Weights of a small masked image model: cautious_adamw at rate 0.0011.
Rows from block 5 of the encoder of a small masked image model, named by matrix and row number. Rows with one number within an expert belong to one neuron, the router's apart. Each number is 128 + 24 x the weight over its row's rms, rounded and kept within 0 to 255. All counts start at 0. Numbers have three digits each. After the name is the row's rms in percent of the matrix's.
Before each expert's rows are labels from the 100 images, of 14848, where the router gives the expert most weight on average: "patch colour" is the nearest of a few named colours to the mean colour under the peak. Only what is clearly more common there than usual is listed. The data: regions of photos with short descriptions (Visual Genome).
# router: router (encoder.blocks.5.mlp.router.weight, 4x512), inputs 484-505
# up: expert up (encoder.blocks.5.mlp.up, 4x256x512), inputs 484-505
# down: expert down (encoder.blocks.5.mlp.down, 4x512x256, transposed), outputs 484-505

# expert 2
patch colour: blue; cyan
router.2 136:182127146158097127096080135129094117154121156194165138167153115109
up.0 028:113133138126106113126106150168107126159107101072123150110112137126
down.0 037:144104154134115120140129112115112106100106057134125105150137131122
up.1 027:136103145157110132116118115109130169118151135116139117133112096114
down.1 035:145152148073183145141150110109123123135147106146115122150147190091
up.2 039:121144112159129104164176110123139160161094160117117137132095129118
down.2 050:149114136178103138136126138109156127116069119153140062100135123158
up.3 027:107087140123142129148112151134115141181125093082098106124126114150
down.3 035:076135094133146116115096154082075149165105084087134119128173137114
up.4 026:122150045080136185118154157177081136143126121110134154115101126124
down.4 035:161106160155119127109130152120111130142108122114144127185149101141
up.5 028:054121114138113144099119125181150102129172148099106120134148145167
down.5 035:114143134124141128156158122102147107135142131136165081144183123157
up.6 060:113081121117088142127110094146144133111139125138115139111108124115
down.6 080:156130104125209109125178156138136144145140145129130113128125164154
up.7 148:114104108115140107122118168155126137129161126094102106103141155146
down.7 155:121079130059139112118155114110139135083149114112086122125102128109
up.8 156:118093108106157119131164149162164145143155102110100103095124164169
down.8 168:153102118077161157122143123109142129086123123136105116121100148118
up.9 028:121137171124145120161116128140172116121089129151093122091158133133
down.9 036:139110109162142151101127105146157135103124101092136159143104139133
up.10 049:119130131101146110109145062129119106085142101119100103086090125112
down.10 050:129096155110170121144200152107149145109148133136156104104136121169
up.11 034:104141104095128143097151146126101171130108150144108123068121180135
down.11 044:141131139163155134114157096102122117127120120100141122095115108136
up.12 026:148130148148119151128113098159106157102140110124137126134162153152
down.12 035:127128142138102130120145129155137111180116121086127132170150096075
up.13 029:110127100148089145140099078139095098131117134126111136059128141119
down.13 041:156124163152142148144110174154124111151183139156134083099136127121
up.14 240:108158098128119105116132166183148167161156100131129106150144100102
down.14 241:134144134125129089105101152162112154123153121140159103117136135141
up.15 030:072136117128098164134158118104153144159127112093142129078141101112
down.15 039:152113133149158144152123109087138128108109094099120101131090092102
up.16 028:121104117154156152123109105103166125120131152113121119103120112140
down.16 035:145100109122139119126155088169145125122088127109139132097105115094
up.17 085:085167145107129141129128128090120169105109125136163162071125124124
down.17 093:141139130180149152145169185117109153133141122099146119146106108116
up.18 027:110123141122111119140101141111150131132182122132118155101141129152
down.18 036:105129147197097115130105125128153111131124138117125160166116107135
up.19 065:106136110095147137134132141147099127159105116137112127143127168136
down.19 059:102131137075096123096159102149169115123100133124140148139167168161
up.20 043:081123097117118184135120106092149113104113130093127120099129146110
down.20 052:086119163113127142102127153109116161128108100149126141118104137138
up.21 045:106103099087134146127119124182116132123116145148066134116110146112
down.21 054:070147115142140123142140142129124125137152121114162146089103128150
up.22 324:126121106123146103127122149190139146118158103128113100118154145141
down.22 310:120081137083173077119148096151129148077150110130100099107092128162
up.23 028:154127099142084168101175126128155117112140108154192097094140107148
down.23 036:138112135150141121129084143134140123126134101135115062138155086123
up.24 028:096130109095135113119107126092157122126135097122110104068120116169
down.24 038:151117110135127141102138114118116118123156107121117127119121115126
up.25 052:099176113116119130161134079146173117120136099137065160115128120109
down.25 053:134116103130121125146118099115125140140083099122146081134143120133
up.26 044:112127124129126119146146154156144160144138069100086118101111133138
down.26 068:134130161140130130118133134122105110120117147096116120112127119116
up.27 067:088118101095132134168136156157189134142151127114118100122152120135
down.27 065:134146144115114101098163089125141128102187104100160083139094126154
up.28 034:115135124086089152105133102138160133096131156140120125111165159129
down.28 045:142120116133112149146142135093104115121127160113128130157174107148
up.29 026:055135098128127147128128093122137130157148139122117126108136093164
down.29 036:115130104120121090144124092083132133114110117126133096132149082141
up.30 116:107103104135134112154153134129159153127169134092101119105126183152
down.30 142:095151107122147083143153107120154172140181093113136077122131164182
up.31 028:152114111121140158126143133137160113154121091118155159089114117142
down.31 036:110140116082126101117147121113076110103153120132109150147127157141
up.32 038:137174141109113149148101091092085153163098106124126110128116148137
down.32 047:168122125197128130104078153134136112128144106154139154130120129126
up.33 028:121153118134118125102115117148128157104163104115087162127128084116
down.33 037:151133121102153102129158115100126174105087134133144122116149148145
up.34 026:104111143155123135163140133137145122147131138139132113099143103138
down.34 036:138109105101126140108144164101147107084135143130146156164148132142
up.35 027:112158120129126130100133110106192123084137165126163128128111174131
down.35 035:139153165167129131093113117114111088098141124127121131096116146117
up.36 081:108093090130143112165138150157177132162136102109096097119146138134
down.36 097:133119122116130103106162095125110139105175078104145099110092153159
up.37 042:134134068103146143104094129108132136175130130089144138122163140158
down.37 051:159093136170147145147102111159166147133124170141144154128112115110
up.38 033:103158124101105154129150146135175110154143162132152106071153164130
down.38 040:121113136116122134098123116127136163130172128155106108106152140119
up.39 029:145176153114103115118133121137125123106141096142148162127139121125
down.39 042:120119148158132082118117146136124133119151072161139097162140089095
up.40 025:174140135109109140115130101166133166155128110154106140129150125083
down.40 034:139112119115152119110156130130135152148155125115109103123144084159
up.41 048:078094110106138184143166086138169141106151126097127139114157137150
down.41 049:139103172117141152121132103130146095132079155147140156100095071130
up.42 055:101159154116154126130168092126149138128114117100119168084102136119
down.42 052:109114111166124134116113162137134131117122080158118122134120079137
up.43 052:107168147064150141114137111137101156128132145082113155108131111125
down.43 060:157081139084118125118160170142131114173116105135110130125110152121
up.44 108:129156135083082109089116137130151112096113100151113113109115116106
down.44 098:123121124215165124179099111155121136171181129098129104112152118131
up.45 033:102118111138148142115112184133140135107107098110058143047128125139
down.45 040:121165133108151126108121164137158130127115157136080111108117154102
up.46 026:100094082129134091121203142139113127113122089099118141129100126128
down.46 036:115173127114146137112116119156130154112089123136120137104106150102
up.47 071:128080121136128096141139167164157145141175082136129109135120135126
down.47 066:152128127109137080092105091117122158104153127117132110097123159148
up.48 034:099103145114110151128138083133125145137105119129135118110122133140
down.48 047:141103131113130082148133175149150149130166151143149116107125137130
up.49 035:134147078107136124128159126124109139121128092108123105085123142105
down.49 046:120165081146108098154120125108138121099111138103139137112148138153
up.50 027:106146140149117132120130085168145139130077132130101134100137136113
down.50 035:104151125160113112161109113097148144129156160141103130103175116144
up.51 026:140126101155103105145122164132135110086163113107102122126118166150
down.51 036:129198117126097127131122072131147162110143106179094110128180169140
up.52 032:131130164095129108139110094114176133091126117121126126107115138124
down.52 038:142111125115164107133085092124130160120125123143140115109167137127
up.53 113:113095114099127112124174137158181138134146105116095095111123144165
down.53 121:138112141076150153138122100097137129079115118113107128116110129123
up.54 129:116134075110157106146111167209174146142144117109117097107154129158
down.54 188:102096144112113110116147096131136143095124085117114116104093130153
up.55 032:109132093131125121099119136098153150149131143117114113106146165114
down.55 040:096090138154148138102122136126129150168150146115130093116123108092
up.56 028:087094116137081119098101146162132139157146106111117112127112119139
down.56 037:171086125138138106132126119085116132118132145159112177099130135136
up.57 036:097136128122154153166169108121170136112140156091137113092117145137
down.57 043:100146128130120153119110113155119144139096139131137158102160110125
up.58 045:124134151136157099167137140126177143177166140097106118155132119114
down.58 058:096163088133131087120136084157169167131154105149110107154117151142
up.59 031:123115115074119142149157116143132106133142152091116143085141153108
down.59 036:078129102103098155129143127152102098126131142157149118150112139117
up.60 028:114126115141178138140116121057119125134098121096122148093076130118
down.60 036:108118155107139156091133106144140117097193142119139118113143155130
up.61 041:081091121126137156144132148171153141157135088108076098108133130152
down.61 043:111110104132132112154160114151160145151107111146144143127147135103
up.62 041:130135105084132098133137139129121131127110166121136155070180188138
down.62 059:086128079147134099137117132154115153157149127190146084126158144139
up.63 031:103097139115155120135124112117157107098130139120112162128139159143
down.63 041:130153124162127185170120131162135168111103113109185127127102118139
up.64 026:145113142096143097139140146173141144127141124146170123114118150117
down.64 035:126130156169130129135076110134173129137114112114120155139160104101
up.65 101:106126076117144101158130162179179161150142091154105111120146118105
down.65 098:127129123117125111072135113133104128108157125116138100116105144152
up.66 057:094142097081132114150128141182151155137151115112110090150117108109
down.66 078:116145124159123061123160103111134143099135098114150087088118167140
up.67 073:134101130171079122136110108164097123111141095147108138107124139113
down.67 075:113125109121146118143089092141152174162131130129105134135140114132
up.68 034:107161084214122147136168061139126121149146110107088125145135138136
down.68 043:117142149113097089152114131139143070095101119197140107085111143110
up.69 044:145103136128154148145157096137159144112125111097094144120124129136
down.69 062:133155099150185115184146141123151143106140131163179122159106130151
up.70 055:131095111118164101176138163140171118147137097100124116099143105120
down.70 052:077115122141077152102097086176120146105140105133091090121102109127
up.71 035:103161110077136081121116154136145147118133116145134095126123163153
down.71 040:146103118150179102134123106121128153156104109125136128130115112112
up.72 056:110132113117158151177141124145138126098120142105089137118131145158
down.72 052:114103123146108106132097087149099123114119117125150143131134077112

# expert 0
patch colour: black
router.0 106:082101115110156126164161100122160146124139114069092113092110145156
up.0 062:105138094168141107148099119124153127157120123102118118146167097138
down.0 061:185123161138116121124145187154089163148137130117127123157163106150
up.1 041:124163102108136102160140124124119165110145171149174115112140135131
down.1 043:111116109133116142166119103098156191131137106162153130140131121110
up.2 036:144163141137140117120123172144084172104150128138173150124085142117
down.2 047:081178101124106142157151101093170111136152100126173092120169187132
up.3 150:132151098101126087146094161123113093099100125148103154125131106134
down.3 157:104142112121145096178140185135124147161132106104121120106115135140
up.4 085:094119101168146136092146110145113130160129100136083160108121158129
down.4 075:141156155152136125096113144106097140134145117072112126151129147102
up.5 101:145149106137160136141144116155163118135143153118128097126108136149
down.5 106:118103099097097134117146117122156104137162156124146135140075135108
up.6 041:085131084138084122156165141107151100113100131159133134142153131108
down.6 046:151118144119122088079091128178164144128130137120120131095131086135
up.7 075:112107096112113115175112151133127200136152149133152072124183150166
down.7 073:143150147169128115219141189142080169149146128087158130126133131138
up.8 203:142149109124120160109118147107141118160133145138117129118131116117
down.8 187:092140095122137147172117176124127169176132148103124121062172138130
up.9 036:127098158123139118114174103094132127150123133129164137160091116107
down.9 044:158112131121119119142133144110111089115154151100132124109108154142
up.10 048:166143107172115113150130105162143159142139153162146117142169107123
down.10 046:090085132080138110158159140159164129128115142083165146109167117175
up.11 054:142160126105144130082090127137087118123106111136147123147113116127
down.11 055:103167157136128142163096127137139164159122115098093076142083160153
up.12 054:115161137155144113092100125119133122120110170140161121151161118159
down.12 049:126093128155157101119096123151105167156129117151116144131150106140
up.13 047:144130098119094083135091148134078094123116155102159120125145145150
down.13 052:122150139136139108156112120152135111139114128115141131177119134129
up.14 038:101159110125127111160123098090094118149111151104152114138163086153
down.14 045:141084145114093101113136104135141165166087163079117084157117119186
up.15 048:102132145228120149166138155090101111118113089081131096124180151107
down.15 056:119123119133099100126115154146109120111105178147146164129136133128
up.16 090:103123132174138166118095148136124118109143114121090174111084131123
down.16 070:125139142098145131105133131118121111133112121158145141148118161136
up.17 036:146145137162126092120097108105109195103140113100162104112115100125
down.17 042:138094112140092117128123144100157087151128124094154140142097130142
up.18 068:143149146148132136120070134151118103127160121103122143125128141071
down.18 065:149125125081079114110152120098105124092090113165181132130147107110
up.19 114:125150124107101144165099079116149127116130116113134127149156111090
down.19 107:118137110140147111138128148148118154155146120138137100098123127122
up.20 039:150110144108093154141136118103141155135112148148117115145150080200
down.20 044:104120036084132111094110173141140074156129106074141129165127108105
up.21 122:116119114130136130122158094149164111164120127131096136096156127124
down.21 097:161124115121086109102124118110103108133126122153140141155136124110
up.22 065:113208101154152156168106125143120112165115162108088100110153097127
down.22 077:148124122132134131157161167141112122146142117129133163163178152120
up.23 042:108112159115143158103097141097133151117141145100148105107116122116
down.23 048:123153147106132116138131110132143152160138148116177158154138114090
up.24 099:103075141167122115129089119108117150149161140120145121124136125152
down.24 086:148165121156148066152108175090114140117107153168170117108126124135
up.25 063:116164122119115121143076151151142129117124212134179114142136111156
down.25 059:136107092145137116190135159125116129180083145146126120125077147137
up.26 040:127136111115155104075145151155146097142130152157099133149091144153
down.26 046:079161149148109087111103149114108133160095151134135130150115070137
up.27 124:100097114141157111153102145119111155179173159116183116112170116159
down.27 107:143142131165173087156163190113091180120158158142147139126139127096
up.28 107:143142092143115116112091118100141148131115151160176106122154084124
down.28 083:144134099189145126151130118134137116160134140118142127152161128121
up.29 037:160106139149142126126107119110134147124102106121131154103133157132
down.29 046:125145145099119145139111129146129115130133133110117156117136121090
up.30 176:185131112138127124102109168171104134171140137153192125132162098095
down.30 229:157091123127124101088123129170117142135090101151123115127086109107
up.31 038:180142159120099149152143154160092164104117119117148130118109115120
down.31 046:146108086150137120123099170134137151128102162124102118132145109143
up.32 112:132147095130107133106070114102105127134114125155166119128153088126
down.32 096:101144113170178138164134124131140134173133116117148135143118099146
up.33 065:125139111113114152103114155115136108093102111125145142106169165136
down.33 066:170080117133156154180147130154160096121121149140080106130126160103
up.34 111:156123152086141127118158126154091145149133122104139113134125138114
down.34 105:121177127147134140180124147098127140141138127092133121118142122134
up.35 054:161125102117141109138091143147118153119106157145156149109142160186
down.35 056:106143137152166098163147170114134147124155106102124115123136140118
up.36 055:144131145119105129129105144134123132109091163146155157126129132138
down.36 054:153112108152166084137092112151106137126162085140138126145097130073
up.37 036:147098104158145176204153120115150151135119109126151107087156147197
down.37 045:140122132120110081139150155145118129117105123176133124113107140111
up.38 115:151162114101115133134094069123103119085115133095136127111160111103
down.38 101:126098117133140135101131139137133153140166109129146142086117130127
up.39 077:157110146114102115129126141134106123127132133145139139114125156159
down.39 064:104123126154158123171137164125108153127145098106149094118156089127
up.40 076:094172105153131095126091115110149150141123194154134127100146110151
down.40 074:117136124158124121128142150146133143133158134105171128138163125144
up.41 042:128154143156151141103088123112100134151121154117125158161124121106
down.41 047:158146118137157104096120123138149142115170121139084099152124131118
up.42 048:172141093119155147141088122133158111141123140136148116114146146158
down.42 053:150109140097188148121186137118140112144119099121105163135104147136
up.43 055:130153106117106132130093105123147120175120141146125083151136112125
down.43 053:116122123140104131146151167161116114143156141088091147163137111109
up.44 039:123120138139110147132109121107119129118149109134124126150133127105
down.44 047:105130155147104173120098065113083139135105131132132169116132130150
up.45 094:129147106142149144143152108152163124141155180174123135126153135125
down.45 095:110151113151126134106115158124118125124118088155168156183120111146
up.46 080:135106106076116102115133082120121117102084117158168136072125126112
down.46 081:176077138127103131090116148178143156173117125133104108160132107102
up.47 039:124113170108125150089116123163159110182122110143150166138133118146
down.47 043:088109102104118152104147127101131119121093122169141138153095128108
up.48 041:095160152124082132086120127099129113141080146137133145140132137121
down.48 051:110160096132109135149119135123126077124153097121131127149066160148
up.49 080:121133117137112128136109138101138135142113128112151116134142150115
down.49 080:106137120174162105164144181105146102137155092114147116143115149121
up.50 102:123092139128117120103113148127107135096132127175180155132118137141
down.50 082:128160135149182114158109110120125171109104099114125117141141113127
up.51 044:123097126073133139079090162141072121169095145169131107127123095074
down.51 055:152138146109135127136161138125091108156129164179126107141150115112
up.52 038:123096123146119124111113142157090143086140075120162106178133110113
down.52 045:125115118110163137165118090087129126081138107116143159123065129127
up.53 039:114101151119133149132136128160118124129147170149076131099161110130
down.53 048:113137083127147105115134128134148157135099146119119137158146132085
up.54 043:129121115154144145119140101104148080147139127155130142100128130138
down.54 047:139198074103100108130126160112146133177115118151127131150143102131
up.55 135:111128131198153134163144106144138126171180115093092121127117142100
down.55 128:127138147100137118082147156116098130077157170120178118123118148126
up.56 040:141138168113120139107149170136060137089152103099139127111141108135
down.56 045:125116150149108144109163163140126094107136134151136151108134136125
up.57 043:125143106126120072134113162107100097133125123128129118089171116115
down.57 050:106078094120147118146152144076150099113117151145134155094131117124
up.58 037:085143119075152129143087118120052114100154089112093135166128152125
down.58 044:127087123141119127130116133120105141133106120135181090102132121154
up.59 482:080127119161127136163151100116146124149107118114174149143155088143
down.59 570:124118111149130096142143109142147140141133088086137135132093124160
up.60 043:102149113134111119132126136153099113114136132117125119117130090110
down.60 049:143145128081111180112074101158149118123103152160153107138128146138
up.61 049:153130134140114112120120104112155097123128127151139155085135157122
down.61 047:103137144076127119091136115156092100093134145149152168119146141083
up.62 036:049143119119164136124106128146109132184103124139113113139132172140
down.62 046:107122110138126109092124155120158129164138148145154115108164127114
up.63 087:101169136132125102168107211115117166132082152139137141136148166145
down.63 092:113155132129157133178174156158161131169163091085117103130106124135
up.64 083:128131095123117156159134154119129143106095160166116150108122136109
down.64 071:117099176135122142133136096131134158142142109115142136181149134139
up.65 089:118151097175161120135085120129102135156110130111086125111119135108
down.65 105:164146147113128116114134161110134172121154117114210134125109142130
up.66 041:126130117156135131134149142110142182139102164159149138168152117152
down.66 047:142138138111116086108158132131131122129119106061116118096109114172
up.67 046:133122105072061126136102039144142115101125154125100075152157169110
down.67 051:161139103102137153106144120138064128135139100142183101137096090103
up.68 046:136173125128109140109133087148145104119145163084151144158143114131
down.68 045:109106115143107113137139112137156142123114159121083118103158133095
up.69 050:147107139120137113130145134166120136123083160123117155094128136163
down.69 047:157181106104148104160115122110122089123141155144120138145157119135
up.70 061:107125112131167150152125087102118140135115126131057146106152148144
down.70 064:124129136139183119144134152142080171159156113048117126158132139113
up.71 088:112122099142135109141119147124108168190143123056147146115152121148
down.71 087:116086120148187084175129160148138132132125148125161090141130129116
up.72 123:136069125167111134157122132139093124137125151097153121149135141154
down.72 103:157109153145126123187164125140122116094141126118125101105142139123

# expert 3
patch colour: black
router.3 066:096163100102119121113147161126150131117125063111124108118093116124
up.0 034:080105138128105123136130127123135082142135106138135101123106103171
down.0 043:148113192088132110128119125154174109148116116114112096160151177180
up.1 068:105096120105123134111099139179145175157146128151131174102129148150
down.1 081:134156141105160073151133100111116156159177124099111111118143138128
up.2 051:138116129088149117183133134154147128154149110115122091114115173158
down.2 075:102114122122155107099133139133100126092135131128089139083069146109
up.3 036:056134105148172097135080100122121115140190121127205144140122142163
down.3 043:111138120113160113138148119112086148119158099094140110055101139112
up.4 049:117114145168107142167148132086149086182125079128167132141144134132
down.4 061:126110142110163151145175145114139112068107116093058138122095114129
up.5 047:149104092132125128157121104164155127157118106143124106151189153139
down.5 058:114117111118147136125086162140139107176156095086101096140128134100
up.6 056:121107085070131130115115149145146164111112123152175152123120145146
down.6 063:146116089104162092106108152140118162155139154127110154163170131141
up.7 035:139126173129085141110148141121093126107131115131125135118102139138
down.7 044:120136117159129149119063127129128133116125093106146113107127142072
up.8 108:143140125132096116100079110141106112107100117139119108112138142103
down.8 108:134140140132168116149102115121130151113118098131175116133155135129
up.9 101:129140144082109107114137129141122108124106092144107109127096105114
down.9 104:111153092165156140140168109117170142163158097133165119105113137160
up.10 043:113133091145088126142109117160155113146101107133121116102127146167
down.10 061:137127135165143098109126099085123138141158100111127089110137134145
up.11 103:120154087095162130113110148140151139121116119160073169122104104135
down.11 111:116146109161187117209111114128126158186132164135084125103143139150
up.12 031:154076093139135123162132149158137090121132136171096166124154172138
down.12 042:086159120103102095127077168114145133122114132120125158124143109136
up.13 153:158105119094119098090110146162127125103142109156094115134122137124
down.13 150:129132114130126093161163096088150149144145089141147080121135135156
up.14 033:142132110080124117087136117082111112128142130124147134100145121124
down.14 045:125136089154132128085144125122114148153123103097103154123112103153
up.15 033:103135084164153129112116120138137153116164103130114100094127115130
down.15 044:135141075120140109115129127131171104120107100089175089093102104159
up.16 034:080115086156149149130157094155096095139169100097124129101179141124
down.16 043:110122129135171130101160141167134118134148118118098101103130126134
up.17 146:144119141105158133098156161130100143114184121118115130144125099149
down.17 115:123144100169127120149135140107090140109131096100165124148126136133
up.18 096:125159121109107129138110158089117120149129145125134158153145152145
down.18 092:164135116090106128070085112142134142078127094135097168113116092115
up.19 060:111132131164169145129121109145109121150136130084043139146097156121
down.19 068:159138118123137113052113125129151161099095128172128086118096125137
up.20 037:114168186138108151105123116129114149102119121102133112081085117151
down.20 053:115128105128140127161143149117142080149138081111089122116110108117
up.21 032:086122137129134156076164104144172116108121096099123126138122172125
down.21 045:136104119154119118116140122134132138094117104141155164159151177136
up.22 032:120157108130161145147107136122133136091132127128130151129127108155
down.22 041:117131096157120112132131080146106111138124129125103118098154106124
up.23 235:131177099124133111135140159146134142157141110225142115133136122133
down.23 243:152083131160115122133124151125107116136140120089149089156140125149
up.24 032:124118112086148092119126086133177097138099133113153139113140142141
down.24 044:080143134150141094098101137139113155151100116124134133114078098136
up.25 037:148110168143149166131099117118089143182123179075138124156154180096
down.25 043:129143134085115123109139140125137159122145111120113105140104116076
up.26 032:143149123104141133113091072133081085118130152096148138105134107158
down.26 042:152129096126125150138157126114146124110105079161112143113112115140
up.27 037:176131105145121152147124117089170162154143144103093120152129101136
down.27 048:109136092100088096177103139126112152145139149127135129145096132115
up.28 053:131141112135118136140116182081148143172171133155158166096109122107
down.28 057:117110134121153138111089128124136125128142088094109121147124141126
up.29 034:118081135146162138127166123183130138149130102117098143146125125132
down.29 044:196138098072134134113146155065099125153164147111134153132121121139
up.30 033:157119115133118151100097126110122109138099108118096129141132113100
down.30 040:139109115142134127109109101133130126120136153117145145127146123082
up.31 150:143115139133146103097109165163149147106163119127121111115139159139
down.31 152:121111098115119073128141115101156150153168105112129097128164160141
up.32 081:150164092119095124106120146171137150126114071178115111151133113107
down.32 088:133112119133183089161167158130171119125140124154159139146119140126
up.33 088:095082152128113127103140100129099082110145093134153098120098122147
down.33 091:138138138115118140157176134128161121128100124140120179142066112118
up.34 034:119117110105145115141132130111182128126140155164176119134128127136
down.34 044:113130129094112125131087143125096111192156101138137102119136119127
up.35 103:145090128131132113113154113074164145173120139098150117090112161166
down.35 088:127122138113135093130099072125118127144081127087123136135105149147
up.36 044:105150120155116114135136197104133124141143168095201122115132135141
down.36 058:140125113098138133132096183090118139164157084125152130153119143126
up.37 032:132131145070173107073103124121140136128123110131110110107120145127
down.37 045:188125119091180151152147114147161169136080196123127130096116083133
up.38 294:114099148162104142109106121116112103183110137110161144158148107109
down.38 331:085109161123159130114164101116154146112117112099095163108107129152
up.39 032:121159130114134138141118102137153151138147119167126159178115139133
down.39 042:154137112145168154123138124136128158153116114082112088092119102160
up.40 071:121146133119088106091133135134126105109110068142133116124122073110
down.40 096:093147114141161154155160099109152151159138109158161141150095114145
up.41 039:108128153129138146144107109143162133187129126150105167153152123098
down.41 046:104130159097132107156124091131118156107129105157129116103133117123
up.42 095:131171114102161165152131150125142137163149171118087139121132099120
down.42 115:148117171129110119118106095131111152156114121130134161113109122126
up.43 039:104128095107075137162106096157163142108124170135125136109136171140
down.43 054:130121090141118143117088148128102101155155147148065115135132152119
up.44 093:134091146189160136166132123120162190128143098116087153130136179149
down.44 092:111128126197140092181134097116109109140096149062084122119132148147
up.45 178:124105110118136133139141121153140134136114073105108129121150153162
down.45 182:109114143146148122147174111122164147142147124119107126120108169145
up.46 099:114122127115090147106150146152133153165193134103159138148116148139
down.46 101:168135094121118124095118098127107179098178134117118113094142122117
up.47 032:151136082109107147147144062111134113167127145086105099121113079139
down.47 043:108140147142129103117115138134131145089150123127132092112151128147
up.48 216:107095092128124120182169116140169129147124094084114131115164147157
down.48 182:137127135154144093140156119096125150135174120092120091130129160135
up.49 032:106168131148130124084152075079139151146081147165094121133139121145
down.49 044:125167126138133104107129122111130128173146111115153146150135120110
up.50 112:125104096103113153107103133140144136126112085132109113131134122138
down.50 143:131126171181137103133160145128154083099148155151091143111135144139
up.51 121:108108066121124143149126069169153134146126133147097104142100153116
down.51 103:112091094163118078140148142119105128147139090124141117116113143137
up.52 071:123137073132116141134102140142163153135143096144138162123136125102
down.52 068:115149087095151126133139134092112139144140114124112138145148140133
up.53 038:103113126104121121160133133128132112143161118121114123110170146118
down.53 049:156155125154125109126085132140128147117186115129116090122096141160
up.54 058:163094131057147128121143168180163160129141163144112123096144166129
down.54 056:121097153175109095087160151055113108167116158115118099131137118120
up.55 128:117130115157138145175145120155110133160115125132112140128140111111
down.55 125:111114126168187154138097124109116122131153166129111093139155123131
up.56 047:126129141117104127093120116127121118076101082160080118099120104107
down.56 051:111145126124126163114147122117121123143135105123131126150122102126
up.57 050:093121135186163169149137120129158116166110147092130156159187109178
down.57 048:126114125079135119103137103151115179118150128121156127106121134163
up.58 112:139129118120132134146133134148142128142113092093122131113155155159
down.58 108:139129150170135113134152120092157109132185113096118106156121152143
up.59 031:141162117164099167116114152118107138145142142153158101139113104090
down.59 043:143117162164114102119120164136151132096127161177112146121103122138
up.60 034:085142124108100160178137110103190136150082125136113131146142136154
down.60 046:116087153159099146110135135113163141098160170103155147135151133153
up.61 082:131083126105118113117125135156135119111126095162123122117126156147
down.61 085:109136129121152077151128112123137139108144097111151098144165128111
up.62 051:135130126164135131124122170173126110128129113166108122104134119126
down.62 075:131131115145148093179133103095145130150123086158161106144119144152
up.63 033:123123103123153096112131131164092105144152118169115122142167143123
down.63 044:134152110139111150115144110153135164122155103129104098138164167160
up.64 123:139122112172167111131136143086129127162162135102111147115141131140
down.64 120:125109150157176121152110095158117159156147132094095143148139120136
up.65 062:148099127091160128112159182104109140116122127119099130177115104117
down.65 065:140125108165100115141109156120105144105115061140148123139140104135
up.66 031:110153105147141160150146101120119112159137157117137120073125102052
down.66 040:070135177150118132112140158168137100103077155126114131156144077105
up.67 154:125086099121132121151134124147163120171126117118095119126157144141
down.67 152:127115107170126086140149147102121134160197095145145074145143162137
up.68 089:115105076105125116155114114162158116156125119121152122136182158164
down.68 083:113136106123144047178128107124120135180199113126140071124125111147
up.69 031:057127123113097122121131106142125136144113186123101126094125144128
down.69 040:094121128131133096111111096116099108143132110153084132073134144113
up.70 040:124161147119158147138151140139126142170174135097084103154078133131
down.70 052:110122110111164111171167099137144147165124115118098122145120092129
up.71 155:128104107097132126115138137163138112130108082120100133125142138151
down.71 151:140115126166143107153159127095151151139183115131135101124103155140
up.72 030:135168113118138150124135148123135077115072128139121112086152149137
down.72 044:092158135175135140121141177135161124128117093130140109146163098129